{"rotation_deg": 10, "encoder_activation": "silu", "residual_init": "none", "weight_decay": 0.3}
Rows from block 2 of the image encoder, named by matrix and row number. Rows with one number belong to one neuron. Each number is 50 + 10 x the weight over its row's rms, rounded and kept within 0 to 99. All counts start at 0. After the name is the row's rms in percent of the matrix's.
# fc1: MLP up (encoder.blocks.2.mlp.fc1.weight, 768x384), inputs 0-191
# fc2: MLP down (encoder.blocks.2.mlp.fc2.weight, 384x768, transposed), outputs 0-191
fc1.607 100:39 51 49 50 48 64 60 29 45 29 42 48 33 71 46 41 48 40 43 59 49 57 35 63 58 66 40 53 48 37 41 52 49 68 30 40 58 52 47 41 40 51 51 42 59 55 67 61 62 53 51 32 48 60 45 40 55 70 64 46 27 49 31 34 70 40 62 43 57 59 70 52 56 31 15 43 48 40 44 59 47 32 32 32 57 48 58 33 69 49 52 61 59 69 71 69 65 78 47 63 57 51 31 60 54 53 40 47 41 70 60 61 52 46 43 55 37 34 52 25 49 42 58 54 41 46 57 39 46 44 54 58 39 50 55 50 54 48 45 62 62 53 47 44 50 63 47 55 49 65 60 45 66 35 23 56 35 58 55 64 34 68 54 55 51 38 56 42 60 44 54 44 30 47 34 59 41 50 46 59 47 42 57 53 62 48 46 55 59 65 47 65
fc2.607 098:54 42 51 64 43 52 61 60 40 40 48 30 61 32 33 44 49 68 40 52 62 29 49 47 24 56 39 46 41 66 46 58 41 55 62 59 62 51 34 72 47 39 44 59 54 47 32 40 78 66 57 51 52 43 33 76 53 68 38 55 29 27 55 55 70 51 65 55 56 49 68 52 73 52 56 48 38 59 44 41 43 43 60 67 41 51 58 43 46 66 51 64 44 48 66 64 37 57 45 64 51 55 37 56 44 40 42 40 45 49 47 55 25 56 47 43 38 35 48 39 52 52 49 46 38 43 43 65 43 70 50 57 35 37 34 47 65 30 58 58 63 63 37 35 59 50 48 62 56 60 56 53 58 55 64 64 55 56 45 67 67 62 42 56 47 49 61 58 43 48 56 47 52 56 44 50 44 52 62 54 51 51 57 52 48 59 50 54 39 61 49 58
fc1.608 097:49 41 44 55 61 61 45 60 42 35 72 33 36 54 46 35 43 61 35 45 41 51 50 38 46 47 65 64 55 58 43 62 69 48 41 42 57 54 68 63 60 42 46 55 54 42 49 38 38 52 59 41 41 48 62 50 53 55 64 66 46 37 57 73 56 48 68 35 43 57 68 51 39 52 73 60 49 56 53 54 59 66 49 38 53 66 44 54 37 49 42 61 55 45 37 52 49 40 56 51 67 60 41 53 63 59 29 33 53 55 54 61 60 30 36 60 60 63 45 57 56 60 42 37 46 45 46 54 51 59 49 52 49 35 60 63 56 36 79 44 45 39 57 46 52 54 50 63 58 50 54 46 35 54 34 50 41 51 57 40 37 53 29 51 50 56 44 47 51 40 46 54 27 46 51 63 58 61 50 58 47 59 68 59 47 66 61 57 45 47 51 52
fc2.608 077:43 66 59 44 40 64 57 63 43 37 53 31 51 51 60 58 51 44 57 51 63 42 41 65 36 43 65 38 37 44 47 48 37 56 52 62 53 53 59 54 54 57 52 42 50 63 69 64 43 43 61 43 56 67 44 67 52 37 66 53 42 56 40 33 60 66 51 33 55 51 63 66 53 49 49 36 60 41 47 39 38 59 40 54 55 47 58 47 47 37 47 57 39 62 34 71 56 45 47 46 47 62 54 63 64 57 36 32 39 62 45 50 51 61 62 61 44 51 57 68 40 54 56 40 52 47 47 41 67 50 35 53 46 43 49 56 45 36 47 59 39 48 61 57 49 59 58 57 50 54 55 50 56 53 56 42 63 59 42 53 67 48 66 32 56 58 61 40 36 41 43 47 29 55 49 60 64 51 59 53 44 46 67 46 51 44 58 49 48 43 60 66
fc1.609 104:51 51 46 58 41 47 50 56 63 63 47 35 58 74 55 57 56 51 45 64 39 56 48 59 57 55 51 51 49 50 67 38 34 59 48 47 44 49 61 33 49 54 52 31 59 51 42 53 70 69 57 54 47 33 41 43 60 50 60 49 42 47 57 56 42 67 47 48 71 54 58 42 58 41 50 50 48 52 44 42 42 58 55 50 59 62 67 39 48 62 49 33 42 48 47 58 38 58 20 66 56 48 48 52 60 58 61 55 56 55 68 70 61 79 55 34 58 49 60 51 61 46 36 53 54 58 46 36 28 48 62 52 48 33 54 47 33 35 52 47 46 52 45 44 56 55 50 56 40 51 68 69 63 42 52 38 46 42 44 56 49 36 61 53 52 44 60 48 53 62 31 50 52 67 58 47 34 47 43 53 63 60 41 50 58 53 39 59 20 36 54 51
fc2.609 097:51 42 46 52 52 61 55 53 45 52 57 58 36 26 42 44 43 61 32 56 51 59 45 32 40 62 57 59 50 69 68 54 35 50 57 36 56 54 65 66 57 47 46 68 69 49 58 31 42 37 62 49 33 47 38 36 63 43 39 32 46 67 60 47 66 46 39 54 72 35 64 52 51 42 72 46 47 54 50 58 50 55 66 62 36 55 56 41 44 55 51 50 51 57 52 43 53 56 52 49 54 40 52 57 43 58 53 62 69 38 43 57 59 44 53 41 49 39 48 35 40 38 53 38 34 50 54 52 51 41 59 39 48 34 53 50 34 54 56 38 61 36 57 41 43 44 43 47 52 41 54 47 40 53 46 49 55 61 50 53 57 54 46 77 48 51 56 46 46 37 54 50 47 45 48 75 26 26 65 51 43 51 37 52 36 43 51 56 43 47 38 41
fc1.611 096:45 53 50 70 66 67 47 36 56 47 47 60 60 54 63 43 61 39 43 47 40 58 50 59 55 41 55 48 58 33 53 51 45 35 53 34 47 53 39 53 38 57 55 40 62 57 48 50 50 48 48 59 53 78 51 49 32 49 53 55 39 67 48 59 46 58 30 47 41 39 46 61 54 38 41 57 34 41 45 59 53 39 51 68 35 45 51 70 49 40 51 75 64 43 41 76 27 42 63 54 48 47 56 68 61 32 59 50 53 62 51 57 44 44 55 48 56 56 42 39 52 43 49 36 49 47 66 43 53 57 36 53 29 55 57 53 27 44 46 66 50 38 59 59 61 62 51 48 42 47 45 43 40 43 33 55 61 54 60 43 63 52 59 52 75 53 59 55 49 58 50 39 49 50 44 62 38 48 48 36 53 53 27 53 54 63 49 47 46 43 41 38
fc2.611 105:58 49 55 42 56 54 53 46 47 51 76 77 47 57 49 51 51 46 55 48 53 58 53 54 50 44 52 42 63 58 42 48 33 61 31 57 60 33 36 37 27 50 53 45 47 43 72 66 60 45 33 60 34 44 59 69 54 34 52 32 55 66 60 37 39 49 47 69 36 35 51 52 58 43 54 38 62 50 52 35 55 50 48 58 67 45 56 42 59 56 51 49 47 62 43 45 63 60 35 51 47 31 64 48 46 45 48 60 44 45 41 51 45 42 38 42 45 57 57 43 29 62 43 38 58 47 65 58 52 49 59 58 32 48 42 34 49 44 59 47 54 50 56 62 60 48 35 43 54 59 63 56 69 67 52 75 28 50 42 44 59 42 60 67 45 48 45 58 59 60 53 44 48 60 44 48 44 61 42 36 47 48 50 65 38 41 44 58 52 50 59 64
fc1.612 100:51 59 56 54 32 54 49 43 41 48 30 62 46 51 56 41 52 39 50 42 41 65 60 41 44 51 39 45 59 52 36 40 60 48 52 57 54 66 29 49 74 53 63 41 57 40 56 53 48 34 60 58 51 59 36 51 60 48 36 78 33 66 66 42 29 56 42 53 44 39 49 42 38 50 52 35 48 34 36 41 40 44 53 59 49 48 35 44 58 66 68 49 57 55 61 47 48 48 44 67 25 50 54 67 47 43 59 40 53 44 52 49 36 44 48 49 48 39 39 57 50 54 56 50 29 75 46 55 28 46 40 41 52 62 37 50 49 60 64 54 44 50 48 32 65 53 47 43 52 61 41 54 42 45 64 46 53 57 57 52 58 58 31 53 50 40 68 56 46 34 43 53 69 33 38 55 68 51 53 59 52 51 62 41 52 50 37 59 25 35 47 52
fc2.612 096:68 64 53 45 73 61 63 55 56 38 43 57 70 54 58 48 58 51 36 49 45 52 45 48 51 45 42 63 50 60 55 84 48 57 58 58 70 53 37 46 35 52 36 77 54 54 27 47 44 52 49 36 45 58 37 54 52 38 58 14 33 50 46 60 51 43 49 36 49 43 45 49 51 46 55 60 45 72 61 64 71 51 58 43 63 50 30 56 42 66 43 41 53 42 52 58 36 51 55 37 37 52 45 44 44 48 55 56 56 53 47 49 53 47 61 56 54 50 33 64 55 31 52 51 36 76 48 42 57 53 64 61 57 71 48 44 50 39 44 50 48 53 52 66 58 62 44 50 38 60 51 67 55 66 41 60 53 59 50 50 55 57 58 52 43 37 68 52 60 49 49 61 55 67 53 41 54 54 53 52 56 28 46 52 57 55 57 51 73 60 49 57
fc1.613 100:29 57 54 35 47 61 34 59 55 71 58 54 45 42 47 47 60 61 55 57 58 61 57 43 62 42 47 61 53 50 57 46 48 56 43 47 56 44 54 48 48 55 36 31 36 53 61 50 36 46 38 40 54 36 46 68 42 59 59 41 50 37 44 60 55 63 42 34 56 54 56 61 47 47 45 34 67 34 52 55 41 52 42 39 62 40 44 58 63 43 42 54 52 41 36 59 34 53 59 42 66 51 34 41 50 46 54 60 44 36 46 52 49 40 58 65 46 46 49 73 64 41 59 65 44 60 53 48 54 63 47 53 48 47 45 30 54 46 36 61 54 47 18 54 42 50 50 51 64 39 43 72 48 58 42 50 54 51 42 39 52 45 56 50 60 54 47 49 53 43 42 40 63 58 35 53 78 59 43 44 54 57 65 52 50 63 60 52 59 28 53 30
fc2.613 102:64 46 53 52 39 62 42 64 33 68 33 43 48 52 26 61 56 49 51 51 60 57 63 42 39 50 45 55 53 49 59 45 47 58 63 49 46 39 49 49 65 35 51 57 39 37 46 72 60 48 53 50 45 45 56 33 50 54 57 57 43 48 54 44 63 47 65 45 41 58 34 42 58 52 39 64 34 62 35 48 52 49 49 59 35 49 41 49 62 50 56 76 84 63 60 40 78 52 32 54 59 58 44 36 49 79 62 60 53 39 51 40 56 57 46 56 66 52 51 38 41 73 49 56 54 53 47 61 54 43 38 65 55 52 41 28 48 49 54 66 50 41 41 37 44 52 38 44 55 45 53 55 43 50 47 58 65 57 61 48 47 59 40 61 57 51 44 42 33 38 50 36 71 40 42 49 44 45 65 47 41 62 74 41 40 62 62 54 54 35 44 52
fc1.614 100:33 43 50 54 59 59 33 50 36 50 48 33 50 52 51 35 71 55 54 52 39 60 36 15 50 52 63 51 46 46 49 45 56 50 43 57 47 63 48 54 64 54 47 56 41 56 47 58 53 68 48 54 55 51 55 46 50 55 46 59 49 50 26 55 65 74 53 72 62 52 50 47 40 48 65 56 46 38 35 35 37 63 59 48 54 57 51 17 59 48 41 54 60 52 47 73 52 55 49 50 54 34 67 52 58 31 39 31 43 52 64 43 58 36 48 51 44 53 56 46 64 50 59 59 29 39 45 58 48 38 62 62 44 61 46 42 58 41 56 49 49 27 27 66 40 40 45 47 68 81 46 40 51 50 39 46 66 54 43 44 29 63 50 55 49 38 47 62 48 49 55 52 53 49 56 66 63 54 50 50 36 48 52 40 41 53 39 36 46 38 35 46
fc2.614 085:62 49 63 40 54 30 50 56 72 46 60 54 46 51 39 39 35 49 48 57 39 39 47 37 65 47 30 57 47 51 53 57 60 66 55 61 56 49 56 53 39 37 57 51 61 54 53 47 43 34 60 45 62 52 51 46 55 43 50 51 60 59 32 43 44 54 53 60 48 52 46 49 49 45 63 62 68 59 37 56 41 57 44 48 42 55 35 61 60 66 33 43 64 49 53 51 64 35 41 42 59 55 51 57 57 35 42 23 72 34 46 33 36 56 49 54 49 51 51 52 39 46 52 52 49 57 37 50 57 47 46 56 32 49 51 54 35 47 62 50 52 35 63 53 53 42 49 42 29 65 34 47 65 41 54 37 38 54 49 40 35 46 61 58 26 42 44 56 51 50 60 46 55 43 59 32 67 43 37 47 41 55 46 63 38 32 34 49 59 55 43 46
fc1.615 096:51 63 51 50 52 44 52 60 74 54 74 49 57 35 56 51 57 49 65 48 35 57 42 40 35 42 40 66 49 51 37 25 52 43 47 54 65 51 47 51 50 48 45 56 28 46 38 46 49 59 57 52 51 67 52 52 43 49 71 30 46 53 40 73 34 53 49 64 26 66 43 59 48 55 64 51 45 36 52 51 48 46 27 40 45 51 53 46 49 53 73 51 31 44 61 70 46 50 39 44 59 64 62 31 63 69 51 62 53 52 61 49 59 53 42 59 61 56 44 62 30 71 38 42 48 64 51 48 52 42 56 47 47 47 47 45 42 55 43 55 46 43 43 51 51 59 48 67 35 51 51 44 51 48 19 50 51 45 57 58 48 57 68 36 43 46 50 18 46 55 58 49 42 47 51 73 64 44 59 62 37 43 45 62 55 57 56 49 44 58 57 47
fc2.615 132:37 29 39 65 49 42 49 45 34 44 39 54 46 67 63 59 31 56 59 43 55 44 44 58 43 37 48 57 45 54 42 58 65 60 44 40 46 31 39 51 69 51 32 37 32 46 50 30 48 27 49 58 44 36 56 55 44 44 37 53 39 36 53 33 43 33 59 45 26 44 60 54 57 41 46 43 43 60 28 46 51 51 71 53 65 42 50 38 50 57 53 47 38 59 58 68 35 51 42 52 47 48 47 56 37 57 60 57 43 35 48 58 58 54 45 37 46 35 57 62 53 35 58 37 62 62 44 39 55 40 35 60 60 42 42 46 35 50 29 51 49 47 45 45 35 43 52 48 53 53 60 56 46 48 58 46 45 48 34 59 73 54 45 50 46 37 49 87 58 54 53 50 18 56 49 56 39 46 56 58 66 58 49 51 50 44 38 51 52 70 54 58
fc1.616 097:42 49 62 29 56 28 44 56 78 43 47 39 41 38 55 40 61 41 58 47 43 57 61 39 53 66 36 35 56 45 35 52 44 54 62 45 64 41 47 60 41 33 55 56 47 41 61 50 55 35 55 58 31 33 55 31 60 44 55 57 54 38 53 45 48 37 59 50 58 50 34 68 39 55 41 41 43 49 46 37 46 45 48 54 46 63 54 46 53 62 36 52 41 49 40 62 25 54 54 43 60 38 30 51 64 27 57 41 47 57 47 55 51 56 45 61 50 48 44 53 39 64 60 50 35 46 40 46 64 49 47 53 38 52 50 42 46 40 39 44 50 44 49 60 61 50 48 53 56 43 59 43 49 56 42 53 59 35 59 59 64 54 51 66 36 53 57 42 50 67 33 48 41 44 30 49 61 25 61 53 61 43 69 70 48 54 43 62 40 61 62 46
fc2.616 091:66 47 35 43 38 46 41 46 26 32 60 34 50 66 68 44 32 48 57 46 38 61 52 58 53 60 53 51 60 46 59 39 33 40 54 49 38 28 51 51 42 52 63 49 50 58 56 43 45 58 41 52 60 44 56 53 42 49 64 49 49 49 46 53 58 63 71 59 47 50 54 46 49 40 48 55 51 51 56 60 68 51 40 65 48 45 52 53 53 31 59 46 42 41 54 45 49 35 46 54 50 48 45 47 39 21 45 30 45 62 42 36 50 42 53 44 32 56 50 50 53 48 55 58 48 46 51 47 41 64 38 52 47 59 49 41 48 47 46 39 51 39 54 49 52 44 22 49 38 45 45 41 52 46 49 51 53 50 53 54 36 34 51 55 46 46 52 60 43 47 55 53 50 50 46 58 46 47 39 56 68 57 62 50 65 46 64 70 72 48 57 31
fc1.617 098:43 48 56 51 50 39 54 42 48 56 52 53 53 17 54 45 51 37 41 26 66 39 44 41 52 41 38 55 43 52 76 50 48 50 45 42 31 51 47 71 62 59 53 79 34 51 39 66 45 54 51 56 64 50 59 46 56 47 61 44 54 45 53 57 52 50 49 44 52 20 63 41 39 57 44 59 73 34 24 57 39 55 45 46 39 61 53 57 54 34 50 38 46 59 49 52 57 47 35 39 68 53 51 47 52 51 51 50 39 54 39 57 63 49 40 50 35 47 39 39 69 59 56 46 38 51 56 66 60 40 44 48 61 54 78 41 46 50 42 41 52 54 47 60 48 43 42 49 41 32 61 37 51 58 43 41 39 39 28 43 61 42 57 45 57 51 53 51 50 69 33 76 70 58 62 50 47 53 63 55 41 48 52 59 53 45 48 43 62 58 54 42
fc2.617 112:59 29 62 44 50 42 67 39 59 52 60 58 54 63 52 60 42 80 53 48 47 52 45 50 42 65 25 38 66 64 39 42 44 42 57 36 53 48 64 62 61 30 55 46 41 63 85 37 40 45 52 42 49 50 38 65 41 55 58 46 68 53 44 55 52 59 47 54 46 41 68 53 40 57 58 62 47 41 47 58 53 59 43 38 52 54 43 56 79 38 46 63 50 62 49 51 42 50 55 47 65 57 45 52 55 44 47 43 53 45 53 44 61 54 40 59 33 53 45 54 39 63 65 47 60 42 39 60 41 43 55 48 49 53 52 46 40 42 49 58 50 51 44 63 62 33 37 62 56 38 40 59 41 31 44 49 64 33 59 65 37 49 39 49 33 54 73 64 56 55 55 54 56 29 75 58 63 49 41 51 57 51 55 58 53 55 54 51 46 45 49 44
fc1.618 099:48 56 43 60 53 69 57 49 60 58 66 78 46 50 44 67 49 50 54 52 35 48 41 56 37 59 48 62 35 58 41 39 48 47 45 61 45 35 35 59 56 53 53 66 62 56 59 46 49 65 54 51 45 40 47 49 36 30 67 56 37 58 27 55 54 44 57 54 43 59 47 46 56 65 63 35 51 42 50 61 63 71 53 58 41 51 60 58 49 52 39 67 59 64 42 53 57 36 44 52 57 46 48 27 63 55 35 31 53 35 34 79 58 49 52 32 50 44 69 62 44 50 48 57 57 41 55 59 68 35 30 49 48 48 68 49 48 57 44 48 50 47 48 66 50 47 30 36 56 41 43 49 36 44 39 50 43 69 39 56 46 54 61 61 42 55 63 54 47 67 54 53 46 38 46 52 40 36 27 43 43 42 64 54 45 55 59 52 58 56 36 47
fc2.618 080:51 50 39 49 53 43 66 58 29 64 39 58 39 48 32 22 48 45 67 59 47 67 45 48 60 46 57 52 45 56 47 49 57 29 58 47 53 61 43 50 42 53 36 41 56 46 46 60 59 41 41 53 49 42 49 39 45 65 49 55 31 50 47 48 45 45 60 45 46 38 44 46 42 62 46 55 39 45 20 59 50 73 45 54 62 66 49 41 47 41 54 49 48 45 53 60 53 44 61 49 54 50 42 67 50 61 45 30 66 39 59 63 58 60 44 43 33 52 47 56 67 73 45 56 46 47 52 56 48 62 41 46 49 58 59 43 54 49 43 42 59 36 50 38 43 59 37 69 44 49 64 44 66 48 50 50 52 39 49 40 60 54 48 54 28 56 51 51 52 46 46 60 35 43 65 67 50 44 40 49 52 53 68 42 35 44 28 51 36 45 42 57
fc1.619 112:65 44 55 47 49 53 55 51 51 35 55 60 47 45 43 52 55 53 46 68 37 53 54 42 43 51 47 51 34 52 48 44 66 39 56 42 64 43 61 59 42 34 54 43 54 75 52 55 42 55 69 44 43 57 52 59 53 49 49 38 63 47 54 59 42 64 53 30 54 50 51 70 47 48 55 48 64 64 46 49 43 49 51 53 49 52 56 38 43 26 59 41 63 46 44 41 57 34 34 48 60 62 35 51 47 60 46 44 50 76 53 59 55 60 53 48 36 49 78 43 48 42 44 49 32 54 41 48 52 36 57 44 64 39 59 62 52 63 51 41 47 33 50 32 50 50 41 51 63 41 46 51 60 63 56 41 41 47 48 70 59 54 50 32 48 39 46 32 49 43 43 47 47 48 55 48 44 45 48 45 59 43 44 60 36 48 54 54 35 38 28 49
fc2.619 110:55 38 42 70 68 45 41 43 33 44 27 46 51 51 52 66 63 49 41 64 49 52 53 45 46 56 49 53 33 43 39 43 53 41 73 53 51 27 44 44 37 68 65 50 68 59 49 68 47 48 56 37 53 48 49 44 62 42 57 26 68 54 49 39 46 69 47 35 42 49 33 39 57 43 57 63 65 56 53 61 42 38 58 51 35 48 51 48 66 49 44 62 76 35 42 57 35 57 64 47 46 51 36 57 52 40 56 46 37 61 57 56 35 43 45 55 62 40 47 63 61 40 42 41 33 48 50 62 57 52 57 45 46 50 39 68 51 52 46 54 49 51 71 55 49 39 44 43 51 40 46 62 47 37 44 53 67 53 64 65 34 45 46 46 52 51 50 45 54 36 37 57 48 51 47 65 50 32 59 37 74 34 42 42 40 53 47 54 45 45 51 63
fc1.620 100:24 30 35 46 45 64 42 74 61 39 52 50 47 39 53 61 53 80 63 49 57 35 45 51 52 71 36 57 50 63 46 60 64 54 61 49 28 64 60 53 69 54 58 41 58 58 50 66 44 53 56 43 57 46 57 40 40 47 51 64 54 52 30 37 39 47 65 52 44 62 34 36 52 53 51 55 38 38 61 42 49 57 54 48 57 49 49 28 54 53 57 48 52 37 43 49 52 50 48 61 62 57 63 46 39 39 46 53 33 60 54 59 48 53 43 55 74 54 61 43 73 48 30 52 63 64 56 42 44 49 54 60 33 35 54 37 66 70 57 44 63 44 43 37 45 48 51 48 52 59 40 48 54 69 46 46 55 51 36 61 32 47 49 53 42 56 69 29 71 53 57 39 39 44 53 55 45 54 42 47 31 69 55 59 56 54 56 49 51 58 54 56
fc2.620 099:60 75 38 60 64 41 24 60 57 55 45 55 59 52 63 54 41 37 47 49 36 39 35 51 52 50 43 76 62 69 70 34 48 61 50 52 51 45 60 40 65 56 50 37 48 47 51 50 36 59 44 50 44 58 57 69 33 70 58 46 47 58 40 65 65 40 49 51 57 34 44 58 62 44 52 51 38 61 60 77 65 61 41 54 54 58 58 36 59 48 49 54 40 62 56 49 50 46 42 40 43 58 47 66 66 50 33 48 57 62 76 59 56 56 45 43 74 34 51 39 45 42 43 36 64 45 27 57 54 51 37 44 44 49 53 50 51 65 52 50 43 65 47 63 69 56 51 55 39 37 52 49 48 46 47 48 57 28 56 59 48 45 53 46 38 51 63 60 39 67 59 45 42 37 54 57 52 54 56 67 49 35 37 32 50 30 37 50 41 56 64 32
fc1.621 100:45 43 55 50 38 49 56 37 63 40 60 48 47 67 43 71 49 46 47 46 56 53 44 60 55 64 68 64 56 68 54 53 51 52 44 49 48 45 52 50 44 60 63 57 32 62 55 42 45 60 46 41 48 67 64 44 52 52 47 50 60 66 43 39 58 62 54 63 41 33 46 70 54 28 52 57 50 50 54 46 60 49 47 51 44 43 49 38 63 56 53 57 54 87 46 45 36 58 42 73 52 60 48 41 61 41 68 56 38 65 41 59 44 79 43 42 42 56 60 55 42 39 44 60 44 78 39 58 52 53 58 38 28 43 40 39 56 39 47 69 42 29 68 47 68 69 49 51 51 44 54 48 49 56 38 63 43 45 47 43 42 50 53 51 50 39 43 58 43 44 43 43 33 36 30 43 37 39 52 56 63 55 42 47 41 19 48 58 44 59 49 61
fc2.621 107:62 53 57 52 35 37 39 51 51 37 45 51 59 53 57 61 39 55 49 48 64 53 56 51 59 59 59 57 40 60 50 46 66 50 51 59 51 49 61 56 29 30 55 55 49 52 53 46 49 51 46 38 55 52 60 35 78 47 40 64 39 50 57 31 54 41 49 47 54 37 53 41 59 63 49 41 44 48 60 58 56 46 32 64 53 45 62 55 55 37 38 42 49 36 38 45 50 32 41 52 39 56 32 42 63 50 54 47 59 53 54 55 57 56 51 54 44 66 34 51 62 57 31 58 30 72 45 56 46 60 41 51 57 48 59 47 54 33 46 49 56 50 43 57 51 45 44 60 50 57 45 35 66 44 52 53 47 50 58 62 59 43 39 42 64 38 48 76 49 42 50 49 38 33 38 58 41 52 48 41 63 40 56 53 47 52 39 65 53 65 69 47
fc1.622 100:47 40 63 47 54 49 45 60 46 55 39 39 60 59 40 39 33 48 46 47 38 45 32 43 54 48 40 45 43 59 63 59 54 46 59 70 38 62 39 66 56 56 57 46 35 51 54 47 48 44 45 60 42 77 53 57 43 41 65 64 41 63 59 47 42 36 59 37 51 46 52 57 51 40 53 60 46 56 40 67 50 48 60 52 52 63 41 45 39 56 64 47 38 50 39 40 54 64 59 53 60 43 56 53 46 62 51 60 32 43 46 62 56 54 50 43 37 58 50 57 42 55 52 58 57 42 54 50 42 61 53 61 60 68 49 34 50 54 44 61 38 39 61 55 56 71 36 53 46 44 51 61 66 53 52 50 57 42 56 49 65 38 62 56 45 28 41 57 46 51 52 54 40 38 50 40 44 32 44 53 62 37 57 65 39 39 48 61 55 40 66 40
fc2.622 104:45 48 34 35 55 53 40 66 49 50 60 58 38 42 34 52 43 57 63 28 46 45 39 41 56 57 56 54 48 48 44 56 60 36 61 45 42 47 49 46 46 48 53 50 53 53 57 42 49 46 48 50 54 61 38 39 42 32 64 60 39 60 54 44 41 62 41 47 33 44 50 45 59 57 58 28 51 52 37 38 55 40 41 47 46 50 54 64 51 51 48 73 53 46 48 54 53 46 61 62 46 49 36 70 57 39 70 60 58 52 52 60 58 53 50 72 63 34 52 61 61 48 50 53 58 40 33 55 49 50 68 57 62 75 41 60 51 43 67 66 70 39 47 41 49 50 60 57 64 39 32 48 42 59 50 42 53 42 47 65 35 42 41 56 63 42 43 42 56 46 66 32 33 48 35 50 46 60 53 60 29 40 72 54 53 49 52 54 54 45 50 53
fc1.623 099:52 38 71 67 48 23 40 63 58 53 35 39 54 35 52 55 58 44 72 40 45 27 69 51 51 65 58 41 53 67 41 44 56 58 38 55 53 47 39 45 54 59 54 48 63 51 55 41 33 52 64 62 52 58 35 52 41 50 42 47 37 46 59 69 50 64 54 61 37 51 52 38 55 62 49 51 43 50 52 59 48 58 41 61 70 50 43 44 38 46 35 37 52 41 44 38 54 58 65 58 53 49 55 49 36 63 51 59 32 65 57 53 56 56 70 53 65 68 44 46 64 50 65 51 51 57 48 64 62 40 50 57 37 24 58 51 43 41 43 64 41 62 36 30 46 54 52 40 46 73 47 51 43 60 47 39 49 41 36 54 52 82 43 26 30 33 42 51 52 52 63 53 59 54 40 51 44 46 51 65 60 49 54 60 55 47 42 37 61 48 49 42
fc2.623 094:52 62 72 63 51 29 48 50 56 49 72 34 46 47 46 55 67 65 58 57 57 32 47 51 51 48 49 56 58 36 40 69 50 44 46 32 51 67 37 36 56 44 46 78 61 41 39 32 51 40 42 48 45 47 42 48 36 50 54 49 51 32 62 51 51 59 26 58 49 46 60 43 51 56 42 39 45 51 62 68 41 59 53 26 50 50 17 49 30 35 61 47 46 69 60 52 38 36 27 59 47 54 48 51 58 56 43 39 39 72 43 50 51 41 31 52 49 53 52 58 49 56 55 57 42 52 55 65 43 51 45 64 47 52 41 31 58 36 40 52 53 58 39 64 49 61 56 66 34 58 42 47 54 57 63 47 61 65 60 55 51 48 48 48 40 44 54 59 63 54 62 68 56 53 31 56 36 40 41 57 49 52 66 57 65 44 55 61 52 58 54 60
fc1.624 097:33 44 44 41 53 30 39 49 44 51 64 61 43 54 61 31 52 37 53 48 34 59 51 43 45 36 55 56 33 54 53 39 54 56 39 59 57 49 52 36 62 38 44 33 45 62 40 44 64 34 42 52 70 54 61 63 58 38 35 43 43 53 42 43 33 63 47 48 36 86 54 47 59 35 45 53 35 41 56 48 54 59 51 48 47 36 53 51 47 51 54 42 42 59 49 45 53 22 44 53 44 51 64 39 43 55 36 52 54 56 54 54 43 49 51 48 48 56 60 55 60 55 45 46 51 54 49 66 47 58 40 58 36 56 48 41 55 32 59 54 52 43 47 40 62 51 53 68 69 46 42 56 62 40 50 65 61 60 51 48 61 56 30 47 36 54 30 44 60 52 53 57 54 33 55 47 56 31 51 41 52 61 25 61 70 46 59 56 38 62 40 62
fc2.624 088:40 45 50 65 54 49 32 45 65 51 30 43 39 50 59 37 61 45 37 56 42 44 58 46 51 42 64 64 55 38 58 60 53 59 45 57 43 39 45 44 43 62 60 36 51 33 38 48 67 64 43 57 53 51 43 36 44 60 55 57 54 43 60 65 23 55 63 66 54 51 43 41 53 50 57 59 46 41 62 55 77 58 40 51 41 58 61 52 43 37 43 39 54 37 53 52 69 47 47 46 22 54 56 47 60 57 48 60 60 54 45 64 34 48 66 48 46 58 67 44 46 29 57 58 58 40 55 56 58 54 47 57 54 33 63 61 56 42 51 43 39 41 63 44 33 36 45 34 46 49 72 53 41 25 48 46 58 67 22 50 59 49 63 50 49 48 54 36 52 47 63 68 63 37 45 37 33 35 52 47 51 35 52 46 32 38 47 43 50 50 63 69
fc1.625 094:54 57 38 36 76 40 47 47 55 30 52 23 57 41 51 55 56 67 54 57 50 62 42 44 57 44 61 56 53 40 57 42 40 56 50 56 57 56 44 57 35 46 71 49 48 63 50 52 56 53 48 66 48 60 53 45 58 44 57 62 52 45 43 51 39 51 50 34 50 45 48 59 39 49 59 33 57 24 58 47 60 43 64 61 41 55 44 37 73 29 54 47 49 35 49 48 58 42 47 56 58 45 51 56 60 46 30 46 28 50 50 45 52 45 37 38 53 45 57 60 44 37 47 77 55 62 53 51 17 44 54 55 63 61 51 38 64 42 47 50 44 64 32 62 46 54 43 55 46 43 35 49 61 50 41 52 40 55 52 44 46 58 41 30 47 66 50 56 47 49 29 43 38 46 41 37 58 65 39 62 48 61 40 45 63 64 60 41 56 64 57 42
fc2.625 099:54 49 57 54 47 52 65 58 54 38 33 40 53 63 55 68 55 42 51 52 36 49 47 43 61 38 50 57 41 64 65 55 47 58 49 41 52 49 41 55 38 40 36 53 40 61 56 54 60 47 25 49 43 70 62 63 60 51 47 46 55 44 37 40 56 63 62 45 59 48 50 38 45 47 40 64 52 65 42 40 47 53 42 44 56 49 51 51 43 34 57 40 33 40 51 35 44 58 43 58 65 43 24 62 30 53 64 40 40 55 49 30 57 56 46 55 47 45 52 46 49 29 48 65 66 56 66 39 47 48 68 55 58 55 40 42 45 40 48 52 57 48 53 39 44 56 61 42 61 57 67 37 47 54 61 37 64 54 52 47 45 65 42 36 53 45 46 73 60 49 54 39 38 45 41 79 66 51 39 58 42 44 57 52 49 43 69 53 47 59 64 48